{
  "arch": "quartznet",
  "model": "sound classifier",
  "dataset": "acted Russian speech (Dusha)",
  "train_examples": 26041,
  "gain_aug_db": 10,
  "n_mels": 40,
  "hop_length": 160,
  "input": "log_mel",
  "spec_augment": false,
  "win_length": 512,
  "targets": ["emotion"],
  "num_classes": 4,
  "norm": "batchnorm",
  "hidden_act": "relu",
  "depths": [6, 6, 6],
  "kernel_size": 25,
  "stem": "single",
  "widths": [192, 288, 432],
  "label_smoothing": 0.2,
  "loss": "cross_entropy",
  "head_dropout": 0.1,
  "init": "trunc_normal_002",
  "residual_init": "scaled_by_depth",
  "optimizer": "adamw",
  "learning_rate": 0.0043,
  "beta1": 0.85,
  "beta2": 0.999,
  "eps": 1e-08,
  "max_steps": 11800,
  "batch_size": 128,
  "epochs": 58.0,
  "lr_schedule": "linear",
  "final_lr_fraction": 0,
  "warmup_steps": 2360,
  "weight_decay": 0.03
}
Rows from block 2 of a small sound classifier, named by matrix and row number. Rows with one number belong to one channel. Each number is 500 + 50 x the weight over its row's rms, rounded and kept within 0 to 999. All counts start at 0. Numbers have three digits each.
Before each channel's rows are labels from the 100 clips, of 14976, where the channel reaches its highest value: "top examples" is what is common among them. Only what is clearly more common there than usual is listed. The data: acted Russian speech (Dusha).
# convs1: first pointwise conv (model.blocks.2.convs.1.weight, 192x192x1), inputs 128-191
# convs3: second pointwise conv (model.blocks.2.convs.3.weight, 192x192x1, transposed), outputs 128-191

top examples: emotion: angry
convs1.67:491503555544486441501514577534413492495463488477576489416509496492510473541527537516460458480468465562503514498579447466478491417426503324416500516479516543503581428491502499532552495470420473
convs3.67:602545523505535438499500563547514524535560447520483477463457543506474521377529504576538457511559494589633470471427481494530631486483462470472578534487428527501506626465534492525484569512516518

top examples: emotion: positive
convs1.148:536432485460602485470559497475578490496459510488506506553555498498556478498535545535520566651537427439551524504533485509459485490452455461493524592466564454511512491483584474512478423429439395
convs3.148:591484504483461515390545552546565493456465536601495577507416583470530542578518519388564489577365473539500534502485458499482463511464457440498472508504509469458504594559593447513519435432473478

top examples: emotion: positive
convs1.153:547529512531527531557581453578462481518412620506493495446590478512483474468423449516464467511504442567519529553430415480550478489551471544424485483626434566554475522449498519521420480526473450
convs3.153:546496522505580531546513564468576510494498502496590509483494512561522588492463506531479422427457432577464506496405507463461521485481592516457620569549465539460506564405506559526479502435506431

top examples: emotion: angry
convs1.180:419507452525516427453393548517461497503472614500593392459540530507588478421507505603452488434464521516548515444549539529450518490407553504510518430535502507561550472601437491506508417523492563
convs3.180:463522491583541446509490469556446552544480564478514507567479526453595520439565449486457525435529482543513439574458478587454559454520512581452537525457427544550531507472571564462513521465552501

top examples: emotion: angry
convs1.64:467511454477467447424501510605594541473473443505551424580514483515470420508449418484597437571512543445481489480402490537510499557495567542452441455533478544644489490514548462568486480501524400
convs3.64:524506584523510595500538582486512492461506568445518535518474451536578460516499552453519547648529430487551449390535538495481453417484460591510535474560464513518436537344530490482459534451572512

top examples: emotion: positive
convs1.91:479551441497465531502558512434479532476403552501450519511551472497514521574453517601544430318509410511491496523469527446404405526546487457410550511481527442587587583461490445478490496459439461
convs3.91:502462501519516479497501456419508583510501496452565427404516497486510588481484451465428502365440553517531423513453511437451552583518507482596451491498513497552468476510484605571415463533472463

top examples: emotion: angry
convs1.140:527636478514442474504547475384543455463614489524429556492543463496475499541344497534472472457530534481455490533532470466481481522555524429507592481438496500407432543412488475584560436463638396
convs3.140:418469440504493424437503401496541496587402494534490511504585458435524509496517508569565430578525480465477519554377524509500560552461567602472599500431429456543379487403498503497481563502483550

top examples: emotion: positive
convs1.59:477572472502569509487497431441503474527492420514468461567608535502516480560488468564553502481488497463544502539482547551432470508539533526511475483619495437510523530602571494457537455487566486
convs3.59:519510465497506474496504458425512497479486515426524475587540474524458529516537450490588564510412632490576495546476530512553439594471467487484452417472471506591523497534438480448478446583525546

top examples: emotion: positive
convs1.139:563539605496489517574438511447416510501511492502491453576588502500526509505532416460436540431519485495560504521481421525480506480496487570516535515499493460412584525568426502413470536543490566
convs3.139:450487480483537499519464496446503512570497509454395454482462508500543555464463465499450510472551453568504511471440491559480417496505546519475449600536455542411547564408470515500459474498650552

top examples: emotion: angry
convs1.160:550465509493523464629499519409465463483438460501491540550546504496468533456539490442532411508522482609498461471526649532558492498473523441528477516569434445444437446521543486567496453589449463
convs3.160:528466546542492470473517516505509518505483437565579562618460520447426533400450499624513552465522505590551433385428502582516507488485473555436564626501454535516499443438486546588493503470577582

top examples: emotion: positive; emotion: angry
convs1.75:505580523502421494543523505404610436507507493495520586548475489496576518490510620493528466413493450578474570475515508522479472485452501480483446468590557491463460464484522518399544470494494490
convs3.75:533508566478461530430463458514533540494470625406517518583483470474387581538505465451481562511543520519510586531494421560493563447474494558396497490424502533538451496473389463539555505599546514

top examples: emotion: positive
convs1.52:495546506506537483528495482407478416470491548523469600560574491495558495528557535505483523416499386606547504514523414505568485508614554435486518483483412553489457490462468504513485515452393482
convs3.52:586487543544509381479461480550410557453489497496511509539498525473505552453473508386504455528432607441579459467456505414381508524524547498612459464427429544543607457538525525532473519493529499

top examples: emotion: angry
convs1.29:537447511580561459492547470485577525454462443520476580526461524495486472594463535508554476579516496550525495514438494524558597507611478532486509532431519517536533474612499453474549546528477384
convs3.29:486570491515595419551496462435445483527592434484481548546581582554563554505401463495552474378532524509503493498510459504554518533492490541487521533555512553486514528405472536488478419482510530

top examples: emotion: positive
convs1.128:522444580541536496508514606551553427517442408510400467412540487493517489498552541553532507602457491446508570504466614510514455535494458405516565491436432493516319589526467484530441556454515418
convs3.128:531490516483471429449462479507474494474577479525486377507455491445555526501452435494523509510473424540498541434511484545477484500429489494511499420479485501426494533568434522453461467434392576

top examples: emotion: positive
convs1.170:454584459529499502487542492573418532465459501508520497546445498494514495503481519530529357533493420513484575458500538531435447497540527396514513447494474407488475479562511529444374440393422401
convs3.170:514501552492485472440498478532504530488517439574519533548452498515365582520472550464545493633482572503611547503460468489611520419459472553515534537437471519501542573480471446486461552498573457