Rows from block 4, named by matrix and row number. Each number is 500 + 50 x the weight over its row's rms, rounded and kept within 0 to 999. All counts start at 0. Numbers have three digits each. After the name is the row's rms in percent of the matrix's.
# convs0: first depthwise width-25 conv (model.blocks.4.convs.0.weight, 192x1x25), a 25 kernel
convs0.0 073:490482499536483399429514578565573565556528522511505522519504484514584603542
convs0.1 141:499516523505499496487495492496478495531559580559525446386392423465512562585
convs0.2 090:510463397407450454470454460468469467496496491475475460454463426399419482521
convs0.3 121:496541591600565490449434467496491479490533553520454434453478515570591552509
convs0.4 061:450428425466494503543573561545569587566468423449490553546486475489535532519
convs0.5 060:447453468464443465509521518544563526481485506521482463516515480460426373373
convs0.6 039:512544556511449465535541518443456457456509527508492529604611566458448438559
convs0.7 096:515555534476482533525464423407429479534579582535469435445510556546496443454
convs0.8 077:471481541587564493428447509539539505460460478488495529554529445389393463513
convs0.9 097:440434491519512465433456457469540558566551517522507493546579573487445398441
convs0.10 074:478482422411487552611579557536550579556504479467469492516527504502543550461
convs0.11 111:535516493502536552549536517486457459446444423437470551613613541489478503542
convs0.12 148:503470422419470494505536543566577597600566528508456444479533535529530508488
convs0.13 062:451437464495475472538603589516453409396448477469493486466491499545528514443
convs0.14 145:526504471479499565580556509496489528527551499423403401427477553561561530487
convs0.15 086:476470503554551521512525460412426515580599589569526479468513558548519475463
convs0.16 108:487510506486493518495483522527569556512498534569560475410367382469504501535
convs0.17 055:544592580486464534600576540529533507473487512545576590512459449517529522474
convs0.18 139:483480446439473507540552546514455405428463517548577576544500447430429470511
convs0.19 092:575584555524528544511489495568560492481534569574570595561521539541526500463
convs0.20 129:371391449503526525527491447480533544511449419464531532491468510567559533493
convs0.21 026:480438482503518533455496510426417477543597517463504580594491418424506514519
convs0.22 203:450463469481500507516513491467449448495546597573472385386452517545543514501
convs0.23 086:441403394430490524479432487554571557541547555525512531487467455486534538542
convs0.24 068:564551460393392468556567478416428469462460478509498470469494526517488468467
convs0.25 112:529543509476491532531492479505527521430364422535564501484499548593589541492
convs0.26 141:516503469467511564555507491507533531480402393454537590577500429433484517539
convs0.27 176:497512526511483478470468450451463494548615633601535461437455490516514502501
convs0.28 127:453528544511502543575531480483517562563513475418406415469498473461502567594
convs0.29 094:503511521541585570523506495497461435457524582571567500452481549557511429401
convs0.30 091:599565476497515453492564497476480474439488515457417475528601551531492434415
convs0.31 089:508496495491467477517558570517489494541574558468361401529564550487454467501
convs0.32 097:414418454472496476464463517558574527491453467486517527505461428416407450447
convs0.33 049:547501438439472470484536580548460446494575565496472503570583548518479444412
convs0.34 067:512484413394411500556541500423409490520541529518481450442466503483446451494
convs0.35 031:568445421483586560550549528511537533542510591562508480455409479506531551495
convs0.36 101:434489523536568576537485490485510519480407396441505563580567521476465460460
convs0.37 066:573555474426448458483491502484508508471427417433445438439494506440403467523
convs0.38 034:483495534551547597558553540533542496494544554493438448425422463550581523454
convs0.39 086:529509489452442486553587513415431529578530460439493529538512497468499569608
convs0.40 123:508501519503511536591588520432418477560575539448413417459474471490517510524
convs0.41 106:545537541556529472460468489481430431466528532491509537521461408394411430472
convs0.42 160:465480510542568536494461435429428436451492558599592524474459459476515542542
convs0.43 048:410440456456503504491460440409461511478453490542559560523521576532464420432
convs0.44 100:511511535574576530505523551556512468475542582538465441461523550551544569611
convs0.45 082:546523521509460475467503537535556582529530575553476405390420479504549548490
convs0.46 088:448486525526504443401459528497418414529579520416451555580503459493483518504
convs0.47 162:511547513472560630495469452453497515460417511553487466439544569501489554582
convs0.48 115:506493496501536550550513468433440470514552589593524436398421480525549543503
convs0.49 110:528476463493547563528479461431469523522507463447540596579516470477553607583
convs0.50 062:617565513455454478518497453494578613535466440476486468435456506509504551542
convs0.51 116:374449547597578530492498550539474430456479453435458509540555521501497492504
convs0.52 061:585496523576575573490399458563524490437408464532536502459487541520480485526
convs0.53 084:515530529566604597559543522516516465448423424441445481504533549514491463453
convs0.54 195:543550526510524528519516492483472440418421458518575621594510460453455497524
convs0.55 083:454416447487535547453418494511582592520470489519508454453438448538578549495
convs0.56 114:476492479465481484478487483488518534513447395408467540575551488445423424407
convs0.57 083:441409409484514511538543556561558558556548539478444445461473484511563550547
convs0.58 169:513525525525505490494531548565524478422414422499572590516446410428468516536
convs0.59 066:459506561613603537474467488481480466434414449485502486482479473475490468398
convs0.60 075:557553537532505433409430531545526487540524484422386442476485474501553531449
convs0.61 051:548527519542560537486519569600605564544493476494515530515538589586528507484
convs0.62 059:343408517557549501489512521502459452529539534438420451501514544515491509486
convs0.63 125:439482568599563502443443477507526529518538576542460431444449458496534560560
convs0.64 125:482506528539517483457460507557581544464407396452539590584526479452473490504
convs0.65 056:427479536555520472421397436490541551558565555513506517471434451514583511502
convs0.66 068:566584572506455473493464440475535532496479516542545502498446423444487590604
convs0.67 084:433516599618584537520503512500522527514502480486508553573549503471452427438
convs0.68 073:502541561551524517498497510433390440496465439381406486502542527456488512521
convs0.69 059:474491445401398429431431527591514472490521468448453480526563525483466482499
convs0.70 093:528552575601541468431439515533516491475431422439469534570557529476458458504
convs0.71 132:492463461477545599593547508498512503459420415441487534556564553561540509519
convs0.72 068:565545520517502467463467459423466530543505448411442460438478533569600564476
convs0.73 073:571541464484516531572525430397397460532465397454521481452508526495478507510
convs0.74 065:463422421477548578551560541517506491452433433439435434461515522464473546542
convs0.75 069:547563552524546577532496478488530546525469434478512481481475442400411401464
convs0.76 137:532554574550508474493560596539464450486540517446397415480506549550552527511
convs0.77 079:488477474455441459494532566621573572581559547527514496446440478483454470497
convs0.78 079:517495524553548533520483455451426440484497458421398426487548577564558526473
convs0.79 092:525504461451455450439466463454459471513501497524548577583570598588562522506
convs0.80 096:492433391424518559564546519478455433445490530554576541511510510509483436439
convs0.81 122:541544528530496479459469466458469478450405407452502538536511455405396448493
convs0.82 111:574577580562513461449474522516508493473417401396444482487493515507534532526
convs0.83 074:503480466452496559600601569511506506531511445413463523584574550522512524515
convs0.84 094:494489520522487421385436516540514484487531543507474427387424471492472501578
convs0.85 057:586524473551535482497594620542476431469502508543572553529501479478523475426
convs0.86 121:444494510496502504489467438425432425449425409429461462467485515529503454404
convs0.87 157:453412423440500505427413451490478486481525616577517521515566507465485502500
convs0.88 058:464537536493470472496509472442504567552442402453512533514499458442411402420
convs0.89 094:505530492463458465503537511483449422430493510471422417504590613574493460498
convs0.90 050:522508485450472525554502517547586535511496498481422421539599601576503444525
convs0.91 144:525529491468494503490485499547563547458355374485553555520513529514477458450
convs0.92 072:599550496497516507484455437448493522586589548471424420455510552556536519518
convs0.93 148:499448409420477531591590516466464520553506436415460538547553528506496474497
convs0.94 040:553492491562513440445481565521436419500524506515509475477523573606598542450
convs0.95 074:497481449473528514490490515490482507525522502482475514552554567574602619620
convs0.96 118:455442474497525568569542501462446444458477452413440517579599567513483490515
convs0.97 061:479488439400472550537538496463438476515556579517466453446478540519453414410
convs0.98 088:553541483444409376433533537506459455513540511449427460496524550567526473498
convs0.99 096:447397439502520532542517485470456438418424482511499545609563477455485532518
convs0.100 089:628587467433460540572559519482461467465462484502475437447500532556547508468
convs0.101 098:513512500487494488502525521462409366362452549558542499465458468507517500493
convs0.102 079:416456469446439458474471483509544545515475443412451527570563512516547584569
convs0.103 094:479513531561496444441489562589576536484459458497563594542481438464527567552
convs0.104 054:466491529548556518482466502566543502437447481539522461399446515592608553483
convs0.105 112:533564584547469404423448498565588571546522472439455474491480511515479464495
convs0.106 118:410426444471508533535540525501489476446417397403473542561538522517522521520
convs0.107 056:493567540425360399492554530470478524522507488489468437449435470516511467500
convs0.108 098:525516519498452449467504537553557538464392416480568586547493450425445479507
convs0.109 144:480485488513547559519518490472492547557591600532402400478557563499472494535
convs0.110 043:599517473533575618571483438519529504520528489470478510493475447443425442453
convs0.111 072:507490499508467428399416468485499516509531575624580498489500529522543562540
convs0.112 109:464485519489495489507530517502452394432427430472598587503466439458487494423
convs0.113 092:463514545467441467516553558484433508593570461469579582530524552493500526592
convs0.114 123:501516564567530479448441436417448492552574540453403463516527523464426472524
convs0.115 130:475428450494524522452421448525559539460405466558600557494479506559552532494
convs0.116 086:436446487557612596525460446457513566563558516489485472477511532538515468425
convs0.117 071:547525489442380434477470455464556593562490481465501542585555508502537538518
convs0.118 137:471506506494491501521504483506547570523421363409521593575508458457503538501
convs0.119 126:526501495533547563574554506470481504546585593510417392426473475505504473475
convs0.120 082:563498443403460524540513488484492515609597514488498491494485449464480446390
convs0.121 092:518569593582526497477504517511534585608586528495520525506503537548538550559
convs0.122 096:515540501465485520572581509450451480503496429389401483562562544539535529532
convs0.123 086:475410424472502508523516524537524489521590578509428386419452476478477479496
convs0.124 078:384457514516511518527563579539466421431449485516532552545489439432443465494
convs0.125 086:492509530535484470509518479455441446427455451394379445543577505475515546519
convs0.126 068:465456464485494452435450491501517506537582619580482411417460479492507487453
convs0.127 119:493512502478454474535610604542480435425457456487538571555521464438447474520
convs0.128 049:555495445396428478494510526523493419435506492493540566501419420461520564552
convs0.129 106:585586507431394425486511512528543554539490432448492516525478428464516547531
convs0.130 039:602531538542535463447536528493462439497537507523518540510425430502513510357
convs0.131 076:431467479458453452494511503480508506477487510512523495498461377360406478549
convs0.132 072:463445485493488489484441403408468489492559568516485450465456423429514564572
convs0.133 082:467448477496439404410434466527519456467554609566500451462471447471498505502
convs0.134 087:478482476503508520522488417402434488514485419425515577581535485483504558592
convs0.135 140:509485471469476489496509507499497486446422416435529610622592547504480491514
convs0.136 098:450418395428488524546503433445509533543537512497461473522567566559555507437
convs0.137 095:504485489547503412414476518507568619587511502545567478452462521543566515494
convs0.138 063:554504436496579545472508602605579509443440455457472512473444487528530517532
convs0.139 077:561565574564537521492486510518518517499412378394431457497514498495502496470
convs0.140 046:510471528556564546532520444457515537513539551483467507586552422439530600583
convs0.141 112:522508512522538482440462510526539540533560553525511481432380383426462518543
convs0.142 097:604574510528573525452423441473487487503525532521478469535580561536555572549
convs0.143 085:564541454369398478523500484484496516530508508533516463432406450501566530490
convs0.144 148:476487514531531524496438417468503516526544574568504457411406465550576564547
convs0.145 097:385424448451505552538548544498460508535515470436479549581552511459429448483
convs0.146 072:609593527462467530589584522460427452484475468488541541520476442447505506476
convs0.147 121:458490551583575553492421420494534513481481517546518446414435481547554546557
convs0.148 068:595569550551556606601516484510559566542504518541526478511521541547529492490
convs0.149 066:585588578552538557587549511450409432502552547532517491486517512475512522503
convs0.150 077:448420445511549572542491516539535528552570524447425511572524472426439477564
convs0.151 072:544547571537465435484581596552503456434437442453478520519489422437482499512
convs0.152 074:380423460478497513518496442433443464493520553541504437416478546559496447453
convs0.153 082:456514606576459402463514494517529503462457456458519595575526488464452458469
convs0.154 108:522544523469469498525528498427403420426489560584536490500542576587543485486
convs0.155 080:407451514507489559560507504507530512441430493563538478445444454489539599594
convs0.156 112:475398387419455502508513512519531551558534509491478472473467441453507568588
convs0.157 041:625594468424459442456463480507475500496483466470501488449452509494525582584
convs0.158 097:562521469463498537572524516487482504543525455430443509558560508414374433477
convs0.159 062:504485501523532576547530548575552502513559566488436431496563575546560594499
convs0.160 071:512530494446494606625551460429420430490547543499465475500531512463462475527
convs0.161 092:427471535547503450416444500549513458409436482534584588540474474496488444469
convs0.162 063:529450428443528539475421422454470482462428422454492500487475511528484447389
convs0.163 077:475532544474417422440432440494560547530500471507520429467578597550493475476
convs0.164 074:529554555559537507545570563527513520492464482486552574537503435384407485523
convs0.165 103:567550504460535547500465440440447465501567586584596549486458463441477501500
convs0.166 075:446400422426391400447478507519530493501538540529474475505508471462457459482
convs0.167 049:576535451429462475480543597576529485461482496510489490519490453453515582616
convs0.168 129:482490492446428440498505449415470523575617612549509499486467478488503533542
convs0.169 082:443430458484489491478431409407483494508498476445430423420466491502531567545
convs0.170 061:599523462498550493449470556562538519543545550539576591575528495482452458445
convs0.171 063:493507551581579503436469524532551522524566604536490457536572572543550538480
convs0.172 059:498513508481423384418496540516493443441525559577567497461457489492459441436
convs0.173 139:527484454457507542526495467444449481547616630563490443433452489513514525500
convs0.174 092:405421457515544501482443437471514459438400404426459505532526503509506467489
convs0.175 172:511515488463455474500508497480483533575550462389418511591615564489464487495
convs0.176 082:483456519554508429451556592551536507492508584568553529560526522561580557517
convs0.177 116:501516520500474461481471436426451530575606594534470408422458501527527511489
convs0.178 168:539541530498453424442503559566545537522486432407453520575586566537513493482
convs0.179 064:521518493426388415462469446503547525477479547549532519524536527538575587564
convs0.180 075:434447429411512545556523449502543466471523506448453470458451426482540591562
convs0.181 147:529549564559497479472527596560493435437542558463504509549611578483488503520
convs0.182 082:387399475521537501448423415441481496518555535556530495460467481495530559534
convs0.183 109:491504516519507487459434415449509568587514457466528585563507438414426492539
convs0.184 201:521505495485477451450486525549582602602555483436406425464500510542516487491
convs0.185 094:452449459476487464452495551562521438410483545574562517465441474468476525615
convs0.186 149:477491500467451473522539523489440399406438488524542534529550583597568524484
convs0.187 122:552537542544461459520559565522550601592505451431427430489515545531493517529
convs0.188 097:610546459444474507518541541523487495470423399449481532538545542533529563579
convs0.189 157:495522558582551488434451527573579544485447465541574539469435439511562548491
convs0.190 094:484448396455529536585592568558526520542481444489544593556485489493501491482
convs0.191 153:458440428433487538542515494480454449434441450479512551575579555496457443431