Weights of a small sound classifier.
Model: 4.08M parameters, log mel input, arch quartznet, norm batchnorm, depths [6, 6, 6], widths [192, 288, 432].
Training: 11800 steps, held-out accuracy 71%.
Data: 26041 training examples, 58.0 epochs.
Rows from block 12 of a small sound classifier, named by matrix and row number. Rows with one number belong to one channel. Each number is 128 + 32 x the weight over its row's rms, rounded and kept within 0 to 255. All counts start at 0. Numbers have three digits each.
After each channel's rows are labels from the 100 clips, of 14976, where the channel reaches its highest value: "responds to" is what is common among them. Only what is clearly more common there than usual is listed. The data: acted Russian speech (Dusha). In brackets: how many of the 100.
# convs1: first pointwise conv (model.blocks.12.convs.1.weight, 432x288x1), inputs 0-95
# convs3: second pointwise conv (model.blocks.12.convs.3.weight, 432x432x1, transposed), outputs 0-107

convs1.61:091148144080115107142106119127158072071162091131127097109095120156121123108088075145139152129148158180111102113172086169126183158152082119161179146152104164137104131094162078139094094134156165106139184188117121136168126099151149136173121134181159135173064067007161111163151097145137129144
convs3.61:076181145110111101101111128102100157161077129180137102098158041108112142134114140096188130136135120208133102172150148189142134122105126142105085073133083079101118158119128150103141131115170094163143142083191119109139180149106162109160132079070141089161173138092171149132061171136099169114127066125104160148156111146182116161
responds to: emotion: positive (43)

convs1.329:057183104147183156084129194117167141130058131198075081113154123175124135145141134147114108120146111138170109123115135125118142183106099102121085120136127095102112118065103240108111182092139078131078112089149182151177127166119144150159111142107126173111134117098157112185078131094097142150
convs3.329:144088122138098169096143095158153150129096139158148118111106086151096121098132195116154107217134212187113114119151174213150198074104148125118107110130123061096164074130126136146089153136157172119136104128116135146149143170171139107135150114109125083150209149104149166128154194114110130145111103151090093162103133112141114134
responds to: emotion: angry (52); emotion: positive (39)

convs1.29:085135114117116133183153122131149077131114171163091160118086113119168169162167074086177150117115100148091165147122118141132129133116119165148145108199177111184134138117094076158156166112148091138157079186119150113076153131128107108095146122144100095151166159171123093125123091127095162121
convs3.29:137116158155177112079164078126144152088172055159063109170104180154106112174135163109154147151096064192115161076209127139082124139108188096115105146163155152135104147113116154090147147134135073159122177144106161136185187182146151152155095162136147136105138128136111161161121115177065151137104153125138153170106132130154102095
responds to: emotion: angry (47)

convs1.414:058145090138120089144123150096150155121128144077201163155123092150159133117160131116122046137183187105142088123170150129109105135144113147093116051127104114085129156083141108096108122108139093200124079083117122103203111187144105123152134135105069131095114150173185089135138191108121156118
convs3.414:160143146114058108086166169134160157119184108126118164153128131178181140138107100103123141065125126042108156096137104145125094149106120171109096108150171118138148149154125155133177112092190128129062119137120149093087121107154145116136166120147124125113209089146132104098141115064154056135137158138092120123194067142106142138
responds to: emotion: positive (45)

convs1.31:093141144144136109120142150143138074144067103117133125124180180090128170146131117138129107104098079096062105141110132124180136121139134127188149087147123197057125169150144203142134148124143158183149166134162186084148110113155101133125132120135130106148157115168076075139122130130129126112
convs3.31:137143111153182109140076134142118104107130149150165123129137135123128068136160114170109194117122127032144150123063077035074091133093108119152129147140224134146085120077115080121096092145174111149107134120190134158071141120134136146120126140131143104077146091148090112055151117174064166139122165081117077106122184164102149117
responds to: emotion: angry (48); emotion: positive (38)

convs1.359:149159114124113123110126093109175137167174105079102112165140073097115103186144128108131081148068044129130070111144077137111085110132134131123110145099086103119168092162136078116087166147103053166138040163115124141112151162049140083136180053150134145093159136058130135103158174156095143103
convs3.359:067125120121139109054069128171140074037141125088117091142096065027115134108110092207145108124114079095126144075148144125145091149115125106093171181105144065138075076138102148089121071186123114103092134124139135119138070130184128140117099135113140092136067068097122098142146080153090141176157149118117101121116145107137107163
responds to: emotion: positive (52)

convs1.113:110120116093127146175159117168118109113189138121145123103135200108156088111102116121126089145130074101157108097163144144139152126154192078157175144106166149147143196114061125110149119086173131118137064131125094131165171083146156176155122148128117112101131144149148112144171168186120202160
convs3.113:113091178096112143098171223130164090167062138057160130098104086096129130095087101115156077118150103115110091083131135156132120118120107143171080149117126089121146115138137116154137141127094153144141108053132100090069112138076084155107134085092143100127057142080155089175084064095076084165113117083107147114094131106078112172
responds to: emotion: positive (58)

convs1.265:020153117102112175074170096121141105132179106107151134096131201143105110144166121063106144124094113141131141145138143129147096164063130103100147201154129120085116141091162069148157125085069104173209111133155150107136155149123142122110116157139133119144065099099111145138133087112089101143
convs3.265:100149109089147170171140081117144105138059190179130118198070098113125137181105122167151096109147095142135094166119131101115120083128150124104163158117194182115115129140127119162080116107099183117157103042119080142110207110211090111109093133149101166106196121081109132113062145129164157176139143129142095109048128108116134181
responds to: emotion: positive (39)

convs1.175:134112098133072126066116153074156132113089116053177092179180169115165153134127133095119176164152117119203114168140129145126147186139148041135146141150145088153102140172125151127168159163141132139119148145130099139126176131099082125135110086185131103140143143120142134151189172124077138146
convs3.175:140150096136136171175247206139113119148217137079114214110127117143102165135125077149110089151156133132200168138147124161129057118177141128143146142104088125149125058098132156137109121175157125113098153148097146086089133132172142105129118179142122121142059143170138155135187140167223149132149126066141141097129148129237111135
responds to: emotion: angry (53)

convs1.81:168160109122158133113089090134112177129082137127166131084080025140109055115149108143154097171112166162117127157127142128156135083156109119144124138172169140103098160162157121085085110124133111143148158119081123165077116181110135142085084125131111139138149097127125152190096226082121172144
convs3.81:120118118132121215152128088124189118063143114088075101142180096085133175079159167121143093169117043103084140129155148085125164157149120089081127139109091148095139063147136120107075150058103080176095108115103097115139137128121101173116082105164094174140111120112146113153114082168156094104100149166139062159046101105169157067
responds to: emotion: neutral (62)

convs1.126:119141153157111127118126089053148158138188150085125128121107084106070023158143117122177065052100168128153111095106118147070110125157109105111123094145118147184129150125108103136090073144081136148142128093111138156120179041133106127092153140127179137116150139106085098121089137105119128123
convs3.126:156114128132110145137167177115125143174076119150115156189135163174193164147093215084140146133161130122134098152122117145183168115135144150112128124150091133103141136140148100171091151101128077163199097159139128099103111136156114125115116136167118173121201107105160109153115149118084170149138137121135156139113119149130209153
responds to: emotion: sad (55)

convs1.367:117132124108135134111106142170130106101116114196097153079081107102142145135149125162115164139127124089110215165149141144121140165155161149185123165084112103212109154133093104165094127120121119107126105146210123152125149124150154089133129129119115097154130108126108128143162144078106164144
convs3.367:120147119121147145148152129126088132127110147136179132137137117132128169148174120128127048189141179188145126178147155191133156113102175145107095210146149113090144128093147123107140143117158161135170127112099104117161133127141169089132119141172140158070068141121157137123067125168174078103097156081120132143086159155168164177
responds to: emotion: angry (39)

convs1.40:113127177171068197089093158109128111131106131184133124106089129095108109127184130110125111092088114059174136145139091126107135125163093185165138140182114197129084163112186066051162115189157129173152149096095106149160162122108134134109101161141136185163140148103166152163090158122182121094
convs3.40:063075107141238143140185104163155116132123123075097168163161087136119156131096138028130165112147130145092087111097161149083115160137080124082090110172114135105150079099116122146081152103114150137139129172110129154121112106114160140106179104109040111167110108126081091152117133144139165114127072105155125135115162129125137140
responds to: emotion: positive (45)

convs1.109:082129172083086180094153084110142107151055087152134096186166149147146112111143172139162092142104096103172144108163053081129078151115088076179139171167117166180090146151108105103122120182161099114159169114104137161196133127108088131095091144171122133090133114084124156124129115132103102121
convs3.109:086105136146097098129111128156161088145139105144124116101134120106138138151110107067103132135131139125122118200083137052137143160137143119135141096145116109079102119100108112069175115105170128169125169101072110143125186152099164119120125089109101070159099206142094109142168090122128097110127100115141164110127139153175108102
responds to: emotion: positive (38)

convs1.361:120099129138117158112121128121176096161141146112108131136159154114137096141112127136120041191126184133141169114170147126150133196093141040084142162114158133112135163190148125139131156125177159093117154140155100078172080145122136110133096142139133139177162110155128111099127180166082096108
convs3.361:099141127135164085115084182152092110136137161122120104112154171130190165129105078101138009082107111142149151077130087106134122098191114125132095081117095124126135130161123125124097117072134075092144114151183167115165105111131146145129135147140120088158087165144113090169178154078062124143168070161160166082114109163135117140
responds to: emotion: sad (59)

convs1.243:116100164145159144124188165082101134105119113162158136175159122135123123137141116143153068158114102073173182161164127088089078153089161137124157141157118137093095139202122090149149114133147086162064114127174091178151135115110087071131121103187061131162128127153132137128153109142113175126
convs3.243:106069124192146097171088142173103138112114061163083169139070158172120116122092141107114169159134124142167150208115087114137170115157182129127128103152142129127180090083151138102116152164165122136139092103089143183210147163122073137119121139149125153087131125085128120108105082161165109126079125124138123177151106069129102158
responds to: emotion: sad (69)

convs1.334:105134098098104060100118140109099104171138095132181103127157131162139120130142133098093100136176118155097136183113132101137099154131155149160169136152139146045095145169134112127146082140097098105134170104146142197146088078153119109165085130114127196165171148087137124110124119181147107118
convs3.334:176176186113132117085111112168142130154065100127117228078130094115088123133124113136150137121104063134167085104133060085070061181152090115077197095147122104105147097186127122096136126129078089103112101080138102109105155126075120141079096099109112091100149096079098107143062098165076137132180144154090079111124148116124135101
responds to: emotion: sad (69)

convs1.117:110155096089125068088085156119182107147054116150141151185147120142117123130113080110061154185145144127161136178080138094107180199097091114145104135113141141039114124180148163125147086129166137122100135109172087144179133177095148148144122064140152140058081139201154119120120083146148134123
convs3.117:145137133139069097125112118131129120073126157134182087100127151122108128133139110151128185086125152131172073189157079127099131131155083134159128063143135084070144145103139133096095114089126100150133136144082126125110135164144096139102091165153151148088180128121116124107086132151071085120132134079132091117162116129108101081
responds to: emotion: angry (54)

convs1.270:126153102094107163177142135158158106134083165150050168151111152101173069177172136096143173104112150065097092131180127098082121149173096166155144121126122128123148173103068126176106141144128099146099065115162108131127132162109152109217120149110145141162173095133087099087087096074080139137
convs3.270:110126099154153124114146132149115143165167155130091182114153122120138109062092129168091159114115109102185153000149122141200090093045123130118116085106147094133121151078107131150175131155126094152138145095170137114098117123146090084110156106122145140111102073192119136161124178056108178117135106094091118189149073121082131159
responds to: emotion: positive (52)